Rows from block 5 of the denoiser of a small text-conditioned image flow-matching model, named by matrix and row number. Rows with one number belong to one neuron. Each number is 128 + 32 x the weight over its row's rms, rounded and kept within 0 to 255. All counts start at 0. Numbers have three digits each.
After each neuron's rows are labels from the 100 images, of 14848 (inputs lightly noised), where the neuron reaches its largest size: "colour at peak" is the nearest of a few named colours to the mean colour under the peak; "responds to" is what is common among them. Only what is clearly more common there than usual is listed. The data: photos with spoken descriptions (Open Images, Localized Narratives). In brackets: how many of the 100.
# gate: MLP gate (model.blocks.5.mlp.gate.weight, 672x256), inputs 86-171
# fc1: MLP up (model.blocks.5.mlp.fc1.weight, 672x256), inputs 86-171
# fc2: MLP down (model.blocks.5.mlp.fc2.weight, 256x672, transposed), outputs 86-171

gate.254:080136180165174102138122119080109150101120170106151138124095114093128184164116147133123181093144182148128136135162095148149134136108139125125141097130089124112123103089082155199112140159169127157102086155148124147083148085107105095136128133110117170120113105
fc1.254:083155146130100141056117100103092105164177172105147128151128112131118163114136098107143140131175067141137149136187106142190152082107116171125117111162121079119126174077094175093056114110172119090164068070143118140095074126102123125090126159141155139115127113
fc2.254:121150083138151144121131083141107060103161124155104122158134091151143155121163114115131141089143173127143158098157132095105149113173122066126161120119152126149100155092120091125109126185084109176097086138128174097171139111106116123113103152137106088114130148
colour at peak: white (48)
responds to: text has "sky" (50)

gate.335:158129116135117140146158077141162123157158143107104171132134132130197115143144140152115112155162113084128103117122100145125083168127128159161129217052080126204062119081172111152089177198137149138106086122130154147148119123115088086155133118073102151102144068
fc1.335:107149125162196146105108145149097177141101148118192098148174117157157095116115104137089167077143172073117109152137111129128098123146139138143121101112139127164136160111070166144111176128138135181131101114029027088127210162121098137129096171132129184137181153
fc2.335:133087129123149178191147120097161155163116191094126141177118142115158108111123097129097117166178120200118082127141151152142072089104127150096109147095172113178170121113167198154219048150112120163143160157119155126116115115159122121084122139109074096138130181
colour at peak: black (36)
responds to: text has "holding" (37)

gate.293:157054094155083099163116191151178141174124063098117172094066118111124093081130137126108153203098178138130110092065146165129113114187119113154127116167139119109111100179111127161150138096086146132167159065125164164167090101145158165157142106125146094113149139
fc1.293:178149095122105151141170089157128135137131108149100098113147168133109124058149134172140087161117089099153084088100140085070082141158114107121123159135164168123182173221097122103147122103117122100165150153135125110120149162199153128156115136153131083120115129
fc2.293:103161126153138116190153080122131128122127116086151178089066115171139088070164113102111096139144167131129114133164166090043100151122142136172127106168126066134104167126125113137107111075117122143119076094147169106164105080105098050129111138121089169122121152
colour at peak: grey (74)
responds to: text has "grass" (26)

gate.471:138105129128104086146147199149133127153152068112099111127084130086097116097129116117114103161121208117110082071112169172147105113163153097159117110150131204106129111181144146172118132102117124142149131102148113122185134065179202182166121109114112096100126146
fc1.471:096166179131116098180124143129114117082139200107149133051118077111143156229143142128084209095162126136127155157125098143151102124118138124120083129169084173112166074077100147133103183111131108195132084084123136094085112153117107108148161118101084114126117084
fc2.471:141137150177121058111042224141090094118114109137089141074130139116110146155108094090177078184104034147135138126063090150162145110132143157082136179097140188176194102120054115108111152115080146122168070152161190142120110158117155153127145116114160133097115093
colour at peak: white (35); pink (28)
responds to: text has "sky" (55); text has "water" (25)

gate.389:092093134132131095061098165161137167156095065177126114112100101153131119140105122036141167100090117076083070126146095097116162133123135131148139118110104065111087106090167207140145131170170098143169132099129088094151190084117112133079093144151151132149083148
fc1.389:124140156096148150106093106104138130139142099122103143145063175113126147118125159119105071129095142115101133065158092152162153103147106143128131117140125079138131144098197149128100140108167124090148135175151100136153102129133101137188122087115119158135081159
fc2.389:087112067120119130179088133163107150066118175112124142160174104146109126184126112089141074124166086147114112091123125173157128129178146113127149117132123106121134097110181078157075130135180081145108150156128118125136131139170092143181140076104118118166109148
colour at peak: grey (73)
responds to: text has "white" (41); text has "black" (35)

gate.220:120107123120178144118132118123129155140098133090105216099180151113149162141118100115129112178146089123154124149113152126050154164066187157121099125159142122125127145120097237029127116104136142133134137143162157160126080118083122104123112155136136164113072167
fc1.220:144136091123158207126147149119113111140122104160100174116165147129137095108150139086129175189085091132141139126091140117094114123100149146142118181196140135161164170097106167057123103105107129129131170156170175156167112138070121108099139122127134149132114150
fc2.220:121142171113124060152093145109141160155074121129116168168124121144092066169092110110121091112119090110108109153152146180143091140123151135137133130135093063151138103155209088089112107028178107112130136143180160112113120143166155154146119130100104155146150116
colour at peak: red (59)
responds to: text has "red" (25)

gate.278:116114169177162107192100185128179160098085109084125130145096077053117120141120139119130167135110180128127122165123184149171160142143124077137138115171106121097118086124149090170156153118136131191204107144160119154126155101133146175178171071105092103098101131
fc1.278:116115052107126153101137085107173107168130158156115118115117092120141119197102124131135157104131043157115157181185146096115150098157108157106100155144103086070095143116132149121105137123172125122176120152177089144143117134155105106152127092093135183120069124
fc2.278:125121151145133167144159147102183181109173117106107143139094203160137140072148097127131145114103220156113108158195173177110152101058132116157101112146116139100119075142141107155105095125150151162203136132102081128144122105153125118102132082149113164118166130
colour at peak: white (29)
responds to: text has "grass" (37)

gate.615:122142173095114091122143174117117110141130073110073075183056107125095128146126162088155119140130173127119098134137158093135188125167111065136118091124112148118085134161205091142124129128084112125104059134119214127118128057172187125119106059147162119135128107
fc1.615:144094043139083147139074063175186128166137118164148137117117186148182120112138099169096116124082070119132121133132131115039108098139095160108180158120128123127084145147023127093146124136118124110132169139142127127154106134138123084166154185124120067145137161
fc2.615:129136067143123103123167165156152187140135143141165192161201164132142148167108187140095146124139083167139159122129128139184093134133132088118165141180129179130095120109214151097098126159111127129133164142123024102109110100093142165112132024107104127141128089
colour at peak: white (78)
responds to: text has "sky" (65)

gate.143:136111131122130073125105129117189125171094099121056147151107123139141142106155149091135175153147170104135122158133157141129126140153095109132098116158100132178077104130163159182128122112114114142050108132142130125117103109102127090163101075162189117132117153
fc1.143:108075196154173151126118083111161117144073102122089146153100103153158118088099148128135122167134126088109103144113122142143106113101093080115100180086133220224079118162071134150142162088158146130035086118117116094138112142124110160176109135106160149151087117
fc2.143:139094096114095177163106142110140145139132121116096095060108191111118110084182089127161118115147131147131114094132165127152118095088096164141109134139107080099094170164099136144128142115144103078081166152108115136137139067139125203138113166155122167143099104
colour at peak: white (71)
responds to: text has "sky" (54)

gate.559:094098170151135122076100171115116211146136138073187118066131105129114139098076086119106082125158180121080076091168103154115165134116176126158134088104143185145093164165138176210132149134129133156118072164091087107149135076161192152121114151129153160128112140
fc1.559:177189094106101053122147131129140081092131150155056104089140155139142122143172162105103082144106113106083215197120113179082098129145134105142156140150141085123182088150118075110141109112146130074122113115162140135125145145114122102204157050104095129107144126
fc2.559:133149119089132104152127180105184075098104126149053136130112137152113108175157095066191091192153067102113120135164200161096149148103074123124113159113168156149151122106077085129129142122181160128114091137185197076051094116196145130077133156092156110187150154
colour at peak: black (96)
responds to: text has "dark" (26)

gate.199:127108151130149157103088236098151162165091109072091204185128081092144152152094116046082170169167149126133114152095107133145162111112155107157131110183125135134115099128085181131161124111138127153120056189118131150133110052100146154134121078141132109114100128
fc1.199:167113105084110115134082168142096137118079123109133101223108106170110149229138129126103087153135126123173093152142052107095150140123126081147138121137159130107110089139125090153140141189063113134158143196078104151144140130168130158085100111171119127157164129
fc2.199:100123098140131096160118130120142123158084145147147135236128148129149129000158132112087153109120121126115170142125171084077117161129110025147142145148142134129114238122082121119127130118104137094088124070140126126077094079097130146114122122110109107138107160
colour at peak: red (38)
responds to: text has "red" (26)

gate.426:154109115161108133138132082153176148145130132131106068127126198183152091152141161159095159122051140136161096110082104098035120154191088097140137154065141097126129138218110089159154154116080114119163190117102108048136198111195111110175146142186168081181137151
fc1.426:152176108115106112097164065146142114152210134104129101109109134122080114202146110176146103144132058125107141107183102163111148132125115138140111136110156082109079101161096108101059146111142101081159125183170096118109095117117089077136132090115127121099159124
fc2.426:163126097140081143142116199098148166125105104136107130141104147121128111145134122086113085187083060136139129120151169123229075126117105104181116155121082075143119132206159133071113135034148121080138089144157130123128090109170127130087129186112125175126135112
colour at peak: cyan (37); blue (27)
responds to: text has "sky" (53)

gate.298:081119054140120165125154132125114148102123159110072138160119083107146130133085150120035136088095089112108105104115093114055123124154097130136172102109128106090152121158138238063174097082152161167148094098128102108153142145129155082100124098147082141136120135
fc1.298:108131066126092149138128159135121116062098134150090109191124052103109078131146139130084130142099057120127049122113160137110159127142098108143166120136095120070139097104114195074209091119163115160119131079166137117147134170093181130114126070118107150131130122
fc2.298:075102167154160171097152135100140124083161111136173097129099121150165092136102145122188172130059138059143157164147115120108079048090127117152138128068189114122173082137173098109192133161107158084125131165132142137070117059106145150116119083103101167145220118
colour at peak: purple (27)
responds to: text has "lights" (27)

gate.324:094124125174208097119090162119099163106089175123122108155138145113141113136138164111152166090163214145177153106150110102117150188082121161160163114091086148146190171106047124141127132163134095121103113159097102132140158132125146094158147123162109151114113140
fc1.324:104153139083141084164150098134182112142162128127166151115166135162091116198086131143133160138112066129142138176140168105103135112176090118143131121177104100095166151151164112083103075094065151124088149185105163112127144156158083146138134103154120109094126122
fc2.324:147109071139135106167133060189138149157159113122085146089071110130113099144113114169111153157152194171128104101149154151025135150070124108102152123175162063137120153119100162143070112119156109161004240080105142089123131177108127140115145101105129152177153106
colour at peak: white (42)
responds to: text has "sky" (65); text has "clouds" (35)

gate.106:054118125142156147064099126153109151140092104121134111128121140122120133157137135143094107077135148123129103115159065163089142130142153132129133099106091177115116143093037151152128134155122107149081133146100103142140164071108103117183112139128139186106147157
fc1.106:168131080120136141130119120073096079138129132161086106117137109158123161088100120120124086197130060091113138167155105123135129125067090037073137143158134153219123124134146188058118131119094165138122117075153146161111064095143132141140086138136128169158068172
fc2.106:109108087147173093070141133130069098118179114147096114161103130089126083145159126139115120126128104138142117102065078067158133134135119132145118101105155052196130168103186232146123125175126134217077107086117105138096130135112117120112142142152101039089149121
colour at peak: cyan (44)
responds to: text has "sky" (64)