config.yaml
model: "text-conditioned image flow-matching model"
dataset: "photos with spoken descriptions (Open Images, Localized Narratives)"
train_examples: 50862
image_size: 48
horizontal_flip: true
conditioning: "text"
arch: "dit"
objective: "flow_matching"
cond_dim: 192
tokenizer: "word"
vocab_size: 4585
text_encoder_width: 128
text_encoder_layers: 12
text_encoder_norm: "layernorm"
text_encoder_norm_position: "pre"
text_encoder_activation: "relu"
text_encoder_mlp_ratio: 4
text_encoder_head_dim: 32
text_encoder_fused_qkv: true
text_encoder_bias: "none"
text_encoder_qk_norm: false
text_encoder_parallel_block: false
text_encoder_inner_norm: false
text_encoder_drop_path: 0.05
text_encoder_positions: "rope"
cond_dropout: 0.1
logit_normal_time: true
norm: "layernorm"
hidden_act: "swiglu"
mlp_ratio: 2.67
head_dim: 64
fused_qkv: false
qk_norm: false
inner_norm: false
patch_size: [8, 8]
layers: 8
width: 256
positions: "conv"
residual_init: "zero_last"
optimizer: "adamw"
learning_rate: 0.0018
beta1: 0.9
beta2: 0.95
eps: 1e-06
max_grad_norm: 1.0
max_steps: 6800
batch_size: 256
epochs: 34.2
lr_schedule: "cosine"
final_lr_fraction: 0.01
warmup_steps: 340
weight_decay: 0.3
Rows from block 4 of the text encoder of a small text-conditioned image flow-matching model, named by matrix and row number. Rows with one number belong to one neuron. Each number is 500 + 50 x the weight over its row's rms, rounded and kept within 0 to 999. All counts start at 0. Numbers have three digits each.
After each neuron's rows are labels from the 100 texts, of 14848, where the neuron reaches its highest value: "fires on" is the input token at the peak. Only what is clearly more common there than usual is listed. The data: photos with spoken descriptions (Open Images, Localized Narratives).
# fc1: MLP up (text_encoder.blocks.4.mlp.fc1.weight, 512x128), inputs 0-127
# fc2: MLP down (text_encoder.blocks.4.mlp.fc2.weight, 128x512, transposed), outputs 0-127

fc1.184:446481421491515515426384550502466631524447531452489526537527510574538491441460443474576486518583433599460488489493514531430469535544493578439481538528447472571431466508542439465634514502511560451509476494532603587533476568484402504473531505515440499509550516411527549511502450519482530489491477515371479484471518582514303451507503488585537486522511524491496514559495514461496469516546
fc2.184:528509474475437486485513512552540558405485423486424498572483490541455494434528477465527445597495434434521519600484521510492505580488545529515525570535467433479539530507501604461294455509491494457495554505494492489472481438471563485557559560481523435426405542400519563494505541469646439523500532495483508469555492434551550563484466491612468485407465549424567543526478494536543511491489
fires on: "in"; "there"; "the"; "can"

fc1.404:483412479479651506500507352518535536604513400531449599446458512498468432482532490474546534446504446446570530449552411445502485477483506460506454558510513480564487458440509510543561557500518510541491467511431512482450496483489516485435461506470476548433414399561395359446489517505489497499462507475516488391514531512599515462467521540399534529504574493457382511495522512494548522575499
fc2.404:446506477487474446506480577511512534431485525471495457531530486534508500309506478509523493537526468517491501573463527500519482491500482525477528620509507466497534524520503481499113461495482500501516489495527540495534507527488522515526491481503496508549535567454526507511493507504529488505508487509535522464507473480456480547519491466561487491457489506511525531506567486512673524499491
fires on: "are"; "in"; "the"; "there"

fc1.388:516558588494532537470583491531500505432456501538516487558567445521408484605554519440474417571545420501489501542494494553483455494446554529515535423484471511470497466446514465529585500402569476513447522512532370489457496457470456511612492453426491483422482506406544510502464553510547452485488526477517396411511455463535581482475531424476460524476589474491509556479297568506510483491459
fc2.388:506481501484496441463528510464473449491516479500530497464503521451525530584499514496496540461478518503502504471511472513513536499520467467527507576495497507485519502492472474495033527478482511506512488518506471520526482512533519509505484506531552535534525527530471500532525479493472498480476486497546496541531510521444501494470517513468519523527494502523565451496480484526621499545498
fires on: "women"; "smile"

fc1.511:582474561478535443555479488436475505539548429450491475482490596442543548492445414431542576503509546459488521360471446582470517477606441466445510497472484540459570441499570497531571554531518418458429455493488553432542577485538437521447456507573549504443440498552540396436547504554447457525548505579584533533563512521484544440510515488456511555545486514489532429367524505460459590509449
fc2.511:462480495500478423446519566459484490404492540496528466525509497482540524443508510493490528473511469526493489559476485514535523476510464479510520626480508480495570492492450435508164482464469501508512499511506456514559480540502517500575456476525515526588566609473506511535529481475467499493473481521542488480532485491392458541479513484514507520490505501536587468497508464575692500543467
fires on: "in"; "the"; "there"

fc1.242:416509547471537514573547516518539546478524478484473458540518450531441523545457545517566489619456496526515504517519420544504518462389508513445557473418396477539472471568404548469567517473421434456562580533539446395448507492495451406570530445549576550515474497497546486512411500577510496445537440520461493533481514599501586522455478483560476478520545499465530548419408469605468366464497
fc2.242:485498476453463413434536547419475457448539473497527408447477507426504525462534484463490546442444506489498490491493475526535578496505441448555543613497479474463561502583465439491280504505464529466490502516544524499573488517534550518489462537525573494561553582519461526530566497461461451468446540497575515532565544469365458507462507527464492570500489497540603430526499487557671489560467
fires on: "smiling"; "woman"; "there"; "can"

fc1.276:575502410504485475599525533478525561455468404423477454542523497512536507634442492477489435563482392535487443531534503506520534572517502511512495430461520401501472507558439511566596487379548421545501420426465337458521553476453431485570494469470556472539471517449552478440433523531549521449503445453464491460507445514493521457470496476504461486411427476468506590477429507528503431583487
fc2.276:487497487454462432456546532433474445446547475498525449457495509419523533561520498475491545446444524475493501480497462518534570502510458451559528568497479480470555497535458455489150517507456528485496517528531478513561479514545549516507469514533570505542513563528465524531566486455468456468454521498557509539565544480399490509466512515457504550513499502528578442533467476563634500555478
fires on: "woman"; "smiling"

fc1.352:549503482514410501450568443482557496533513369512567512430508486529559611450404488507461518512455486525511417408549497448417449481487521488523522458492482482446560526622498392433585416519430398618508493571458500502452488531505553546511520515550512557518505436608396485535525492562488519496484540463493534516483547515488488454513583569416451547525559515498487432510532581528482417544533
fc2.352:474480497476489426459518579450467475404499544471521489534508508474516519430508497489497539492501483524477511542481490510517521489512464469506516607484519485510571486476463452513145494468485497495521482510514460516574470543524512510561457491538529503581568600477500503543534497492482485480481483532535472499538489491379473546467520470501517519493503494532588471486513453570674510546479
fires on: "water"; "in"

fc1.152:483502519435552492521519508485569508599542519482507491486509507558493543443471563487553517489578475530623465527521500456521628431506485517567506458480518419481505427449438514476589584470590431560437453418534482524479511476466454592633577449575449502499491421532579533540472559515479476481522596558473512509457535463426375524484550561566458529452497523540517532576544429508465599464485
fc2.152:510496469465433478452518547500533571409489441474439464563504489547467493448556483454536436571493440445526520587483486511521525562502530516501541575537456450493526524521495574468204479512489506456475553531506506498484502454466579478534557536486523433457457581418480565505521530449604436493496537493488507468567525430507496535469486509588482503425470527445551527534468516552622516491471
fires on: "there"; "in"; "can"; "color"

fc1.32:473522488581568452592517540481511472412474569458537542540510469421538461694537415499501499528500504497568460592458577482485504502522470537512486473525599450500537506463462558411606479455430512556432484493469397449475445438454434499589439435437497492485417564397523516453512502567462540545492464456548535459465505529490537569478544549560527443499498461519579506505402448533499512487476
fc2.32:504479501479491435456548507454484456473520477501523479462515519450523517574511512486495526464475521497504503469512470514521548505516480459534511566497485509496515498503472479504043532488486518505499499526510475519524489512529523511498486499525548527521510535541467508528532485483470490474483504496546492542546531506446503484464520515446511528533502493514565455508475493537642494537493
fires on: "women"; "smile"

fc1.417:571511487520502440464519438417450518479542437522465522503533513391546460405524551442503531491438440466505457394511494518402570489489556358532460563473456568485434480484509475443556591463477466593476534526398548510478529520557478431449495487493512550531411443588519525579504507464452437489453558498492501484437460482515599439401506538393493523607547503474487478519534462568460542443559
fc2.417:450486484489484412471499584480488496395479531472511466525520499508523516367500495501516512510526457530486498570470496500518493483510462498485518633491514472501566502510479457509178465463490500503520478503520505510551491544500507518545471481525517522582567607462506489528505491504503504491497472520560496472528470496403482557492509466529508498462494495533579496481536462554714514529473
fires on: "are"; "the"; "in"; "see"

fc1.21:599503556480469470431620387470457454581414482473526518440501522483542524416515492466490514464460510482421505407523411473571553502533473526550486488549549518515526486558465511419588546524496502523456487595382472505507429548563535526396495506511537564545553437598426524506480456467486483430490467551488501527545561495561557449475446546400531491582374549466523491500591482480463474546540
fc2.21:454492491490484416473500580469482493397495536481519462521515495487530521380495499499500527494513463533486497558474493506524506472507457491497516630477514474498576496501470441515177469467481497508514486496518495512559489542511507513554464479526520523579560610463512495531521488495482500495489474520556497477527477495393473555489514466523509509475507495535579480491538458566711514533475
fires on: "are"; "the"; "there"; "in"

fc1.328:526408533482454491458602471476489390464544414512483540476488448385469533566530536450462497489445510505521518481553453537498582481485524479579517542521512487452510465451520558473367539522508492501501565487521462475481406406522517513491507533534619544472419498588527534532534494460544474543460485516565566556613584486442625504468449493409488543486472476451597451484494449566618476524421
fc2.328:522522523539525505505494469529507511494496511517501526520502503515502474504496513526512476524530488529510488522504514481518472471509510538482487516486527525526488488483532508527000494513529513514493493495495494499477531503481467508507507491482476511491487497494520475481470499530513532508538491497510517491478487511547542506534516500507518476485529478497501535500514528493532517465505
fires on: "there"; "can"; "the"

fc1.167:573490484494553475539473549523512536438478404435509474542530538452447493611511422531417522427505468494521588566537466516542529492486530444437525479398508474510534475461443550494567507525509483522549595518410468397460459546453521490582502528419438482522456498501586549560431488501460529457518456457515426438530467487584561536477421510571538579387430444616537549498413494500423572467540
fc2.167:489485495484496445470530524463482455484510496498533486463508524464529528605495509501509544464484512507484497472505487512505536506509476468530498568499501495488525497510477468506035513471482505514519490515512463527538466521532514514512477501535548530539525528525481494530524484491476496485476487502545489531538508519434493493472519489474510519537501500514565458488467474525620491546501
fires on: "woman"; "smile"

fc1.217:396547518533501612463452513452574611537515589495530499501439465645448430482516463506547521426576427505531502557496590428424579553454458536447530550544557414492498479532476470501597553548520484500484502467541604488505508520494500494479513625472520405515574480481528470519461507527450530508474551481389482411470493488505377527564474490504523473517483488507504553503509552410398532519489
fc2.217:523500469482442469472517520552541557395467425489427500571490497540463490417515479476530452608506419447514519604479520512494494581494547530511515598529476432490552530492495601470304449491488486469506542504490499502479477455473556491546553549487522441431403555398523554504498536474644458523506513499481503468563475440544555568480470472616478475408467542421573546511494484552566512489487
fires on: "in"; "the"; "can"; "there"

fc1.382:439495555538549464511535485374538467530471507557476408382559506478534464399461594427424593525511479514517431441523518507486437423539520544562569467441582473498574464545608563482626528441437520498460559466429522543523489513473552563391460532510530570490492462607441518576487531553439476495528490457532417491502530566471528458450504493447477497565477532544452497495478461467502566533550
fc2.382:517505506464470482440525537417443436443550524494552532543467502439537553500518511481502557426460525499480494500485459511530561469514451443532523617504503485471556487465456413494219519507459517478514498526531452505580474533544539516562462509546545485589577572488476505532568472460461459469452491519503483526536536483353456514481521512475508555501508485566553435511483465559658503550467
fires on: "the"; "there"; "can"; "in"

fc1.42:572466525500506468567549458524491541403499511504515570579533474498486464681473480471510498577533401494458525580489524491500451501527489518511487426563520479517510501508523532499589478489487446463491469461503408496492454451497483538630546548479472450479406467376531482449514514514586458479475493507485430464511460473514593497498487434563497482467519497447579522464268516513437481437461
fc2.42:493479496476484425434535525446475456451516484498530478461497520445534532575505507483488542454472503505498499486500473521521546502511458458536519605488490495478554494495456460497114517471478518504510494523517464519547478522535524514509465499533556535550531570519471508539541482480459490476465492502553495533550517508414488510461518503475509537527494503526600445501476467565663491554476
fires on: "smile"; "suits"

fc1.210:566469446463556473388498450489503407504507401545533647519477526489520527593569517513538539468522526531559478503516473438532590497500455451472562587487517430455419516374537481517556534511511512447454415451443420533413496409463531505620563465485583497479452520539494513435473433494495418540427601511455511529566570504569563496464531467438489570453496489536494498506542526488550524450486
fc2.210:469502506504515485465484531470480487543516560503543501455530510488532511418485505530498541448504534527475497465507485485508481456508475491479483647481523519514490473456494440527122524507484511532508477500520573521540500535531483505429467452515493550554554494528489467510504480513432517480500480506534498505473498517455457472518525487468525494554526472536450499489634494478682503510524
fires on: "in"; "the"; "there"; "can"

fc1.462:623527494487478545383558443473527467498519394475447638538389495388476503569509494498490497474438555440522487450547454504500563493495477499568546591517500496482487512406461555446473501524527481430476493514464458507519483408490499516485502579515561419451473462588519560509617477498483447506494534515435517565569550438434563477430508566390509532448523527505546442544516478558620512550522
fc2.462:459503524543539470513476518517499510506497555517536491476558509524548490437469520550513498489540504547492483506504501468514454447512495523461468565477539538533485473494520466542066507492515516561506466492500547513499522525500461512470487423490465576534531511511514448489460474538460552500534458492549511484460474542516494488538526475507534450536538459517472534483582503486588512480525
fires on: "in"; "can"; "there"; "the"

fc1.504:451504469540529494465514585475517457638522550463538505400513498499496545356442517552453538460526561470525503401514486461506492493474473502517460607540508575485482499501503498535477515502522449480471498521520654543476500524493485494330482483527516499516574470615459448528467500556390492476542437519479510530505484500442420421503513508406495526585561471528421487495659509425475461513518
fc2.504:516516486474445447517540526469481474340511463480478519574491491463489520487539487463516506527484446485496513595464495527527555517510472483547546517507504441479604512478473490482218461493476493457509530513517436493551472507503549508606495544529562482536497625440512542532553520465562450499470511534518498498580501450410555592466496485544489533430485527515623473515465471607569518532449
fires on: "field"

fc1.228:491498434552526491386446472563446503621471494451506465452479492516461498319461473514459539479532589494409499380507537454492503440532468530435529557491531517522472502570445445510515472513501522514475424457426565482516535494466520427365559469498638476546508482593463480454503498429478418474438479406448497517549528551457535524524523521400528512504521510545460520541627499486524517479539
fc2.228:501504490484455425497545538479488473346501478487489506558504498469504522413526493479516507522496446493496512594470489519521536522511483479538524570501502447486596507485468492492161468481480494477513525517504477510544471516509538509579493522528549494534497616445515528536542507474559473503479501529533487496577487461426546579465500472543496513440484522503616481505515465599602515534460
fires on: "field"; "this"; "pond"

fc1.92:590444548563539425460487519595483527372548471554471531526514520454537591563449526556530525635492505455516494594485468472452455510497497575504430405478470479472475506474525507498605505503524458498455452535452397489478459543537474513568561489506501473511453535451463491534535441510564446554582477484494488507431481526623552574545572451557526465436542506530511504510382437592393564459480
fc2.92:491494470448456420417535542434492471452524457490507461435492506436504519570535478468496534458459500484506496490491486532532576515501451463548551615502473466468557511514469469485165497504475528477488512514544486499565495512524547516487474527523573510550536571530461531524556512471471455469457535502561518529570536479384484516469499527452484566507473511523588448524477489551628496558469
fires on: "women"; "smile"; "suits"

fc1.38:478556497417617477513606445474513457472502504437365487467526460477449478461552460474583544550477605537581503464496450573483482518411431491452417480451462529506495514449520548517535538507553599430410474453451484486521532524452466475507491535592452470587513499586545486541548562480505490505605465546561519499513429468457437480515635455514516554433496451582492422566516501459445455547530
fc2.38:528505482451455469438486537417437437439526474482528547511442516454499575678525503505532584439463453476472520504506452519521550495508441457498505566498516439448593506444479435469418497471485505476505529488529365537551445510547528496579502532561576490578585549453433495541537486477516490463456463536528467520536509513346506540475502493489536549483446539541603429481399489557645521557455
fires on: "see"; "in"; "there"

fc1.118:619516467508524531394553415453498393516548463528505614528413478414473525532508511427469536409420519422479469463522452526548604457529541476539472601537474486459496539390478467473498522479487461491458542554437509454516484478498542476529529582544639394418437476554500541537540513451538538498506466496464461542526570488519604475427495477428519532478439493549565427509484482450551465555483
fc2.118:456502510536531466502471542510505517494484568507533489489546506530532481401474510549513507496547495553484486517495507472511449452509488521452478598472537525538499477487511456541093497492505506545508462489504558516521521538497465510468476438495461561551549525498516454497465484533453539496529466501545510472461464523485474498531525468514526456523538458521472536477609497492633512483523
fires on: "there"; "can"; "in"; "the"

fc1.421:477517450480495455391473562434496524669514515546565453436472501515529491367482505518522589453515527513515520452522517514510519482486475465458478632506488508434487483536498439527495519488522517518494483505503646485562512524510501527355473486441488489509589440582474486547533497534419550489408501510474509597494512538478412454536547535391512511541528472515407487524666487442466470517520
fc2.421:513510487485452442496543531491495476341496465481473519567491493473489514468524491475520498540496437485494511594467499519518539524510487487540532546507511441493606511477475504492184460482480486471515527510506455500541470507499542507589500538525557485525484619442522536530538519474571463509486500531516495495580486455425557593469496469546494514430487524500631486505483468606595522527458
fires on: "in"; "water"; "see"; "can"

fc1.13:485498504520486414597484568544555518428422455467430559535508444484430458638460528466448544578561415497543428538483538456487525550526572532523523390514556474507515500488513546503612506497487493501460503487513313501435494467421518497626517523492570495507461536425520538590488540497514532539527538459541503514490413498436540527487430469595493450437520544543532496534381470520467486508531
fc2.13:486486488463472432440541534433474449447530483498533468456495519437534541573511499480496548444458510492487499482494467523524564506508457449551521590497483481473560495519453454494147514483469520497511503525526476517563471528545537522506464506539565517557531569524468511537553481466461476470456502505552494532562530499394479509463517503465507546525491501529587438506469465569644492561475
fires on: "woman"

fc1.459:487472444636499493599588524471497527509515452476544538549455495557390482461411546422520478490523488527406593494514483437402430456466446503485485534471507503501428423502495518480506442551456474612592511508517463513478557437519446490491484464514529547424462427569463519405586434572468484457498497505515496457483441517462475483538468640433412459528531469591523497513518430522454550429418
fc2.459:467538494470471552604443511498516561502552519500502486584495497551495493652537485475518496516487507501515497558484517502536498489484484528482539399531484482467488522533547498477208481563485536479466513501539377464499536467502537498633529501479455453502544497428509507471506513481547461509488565462496542463462538457535425508560486514592477523454487503502387541543349543471468491483492
fires on: "land"; "ball"; "sitting"

fc1.89:538511471481541463494513522461527462620491482511556447362539506423455470390492532473466524491482581498484470419500506460501572529486503512512472573508518485541449490543488470541560523511550471498457437492491660489575475486503485538367486582568540537571520438662455473545501466555386527515489511511519508527502512494402420451480526561386570465554496504506469473515624461494508502489535
fc2.89:498501491480454432495541545467478468348505485484497505556496500465508527449523499476513521512495448497491513584471485524524540516518473473537528555502509447483608505482462477491182470474470492477518522520507466512556466524515540508577486522538556498549512624449510530545549504467543468499472495531525487499577491464404540582463505471538499522446487521516625470506503462608607515539457
fires on: "water"; "hills"; "is"

fc1.263:545522541477413533494514418521543499430559522514483461548552507512522533631513497541553475530469417506475515566541541497464596534415457538473512390568515492516547467535530586525612504568495526522472443440497361440426531456516450514590563477536564535411400529415559485523458514524577469420547462514485475433519449505549485552470513511509429437451470580453502526488386525512512431469521
fc2.263:490486492474481420445547531448484454460519488499531470455505517435529520591509504487488543459471515497496496483497475517528546501510468460539516592488493491485543492499458458508090517482466513502506503524515471523561481523529530506505466499524553521548522558531478513532547487472461486481467503505549496535556513494417495505468513501465510530524501495522579458513478475551645495549487
fires on: "smile"; "women"; "suits"

fc1.294:655560535478468562419561410531480484443525486554515640573418527498471462623596521448504462521450503418518498510549496429510535536486533497498541534529491483441514487335530515459445506554501485413471588509473358515467512482480520492579499571486522387484445559490501487467510520461551477519544523516397523505508552471466583518508478515533444527444534484463516501555452514523516492417479
fc2.294:482486532517538475475491495468465477547524537514555494438533524485556528524478529517480534432497537538496488446527470500518499457516469477493482570471517552506486473496489452524066547485512521546505469511503512518501500525535471513468468456519498580538546492539473462512505464517418539479496467496549490528474516561485470460504538516464537512581525473543502466481527493495582496523510
fires on: "can"; "there"; "the"; "in"

fc1.196:451547517489464465579524571478520475495551452533485493549500532471439507591455497539500461569510441448472571551368522444470437530461525547456511395529527470562476469475522488469623498410548539525483508468436376533536499524459448436643493482567554504492451537452482515553450534574582493523518442530516542473504493483508527592513507465505435380457510485438527575453347493521455531471435
fc2.196:492494483446461429447545521419476455456555464507528442441494513424521533506535489462488546436433531474506496476498464527539585506506449442564542588502466483455548502538463454482201519512467541480485511529548513500562492506544560520487472514525571505548532564543453530527571492453461452466443540492568513543567557479401469496468509533446492560516485503533560436540497489554640482562471
fires on: "woman"; "smiling"

fc1.29:422406389511493494575470536468447539560555397518473482463449454527485419414552502544515504512504490452518518571575533385423548419526471450483544450524405555504546439430497504489557474467480553422555526482408524520533439513482440509446564472484496574438540564538508485471474435501453438449519482594544466474491567552501588496481424402434509490557533476456412473551520583529408483503528
fc2.29:530498507472489498409518530407444438463551538494554534541453508421531550581514511475478565410455539517482489475500456521532562465512433441534523610482505502480550477438454411501308531503470519480503491520526406504571476534547522509578444515545545483586592564504467500537570474468427470464446508508505491530526548492354421497471527520459510567522508486571551420506458469556636498563473
fires on: "the"; "can"; "there"; "in"

fc1.253:450488436471453481399485533525521540496468529481548539480487563591521546516527491443603481450575594433548585531472565507496490439549404552560530567481541445487496447575417490551595557518570533442489444464512522450542542569473428520530516572480418512488459502539525507534447527572466508515536446474469507470474421619480458472535519487498510481648486561473429462474470531418509487617595
fc2.253:521521470454418501530525527517515533420510439479444516583494489518463502464539479473540481581472462417493519585473507506503525582494532500526531518545481422472546533488500564457221465530452500451506554516518471500520465458498584490567544550506539422463426541415504567512540535444637414500479531507468497482571507414526538563481464487601465499419481544443525543544462493534519516498491
fires on: "can"; "in"; "the"; "there"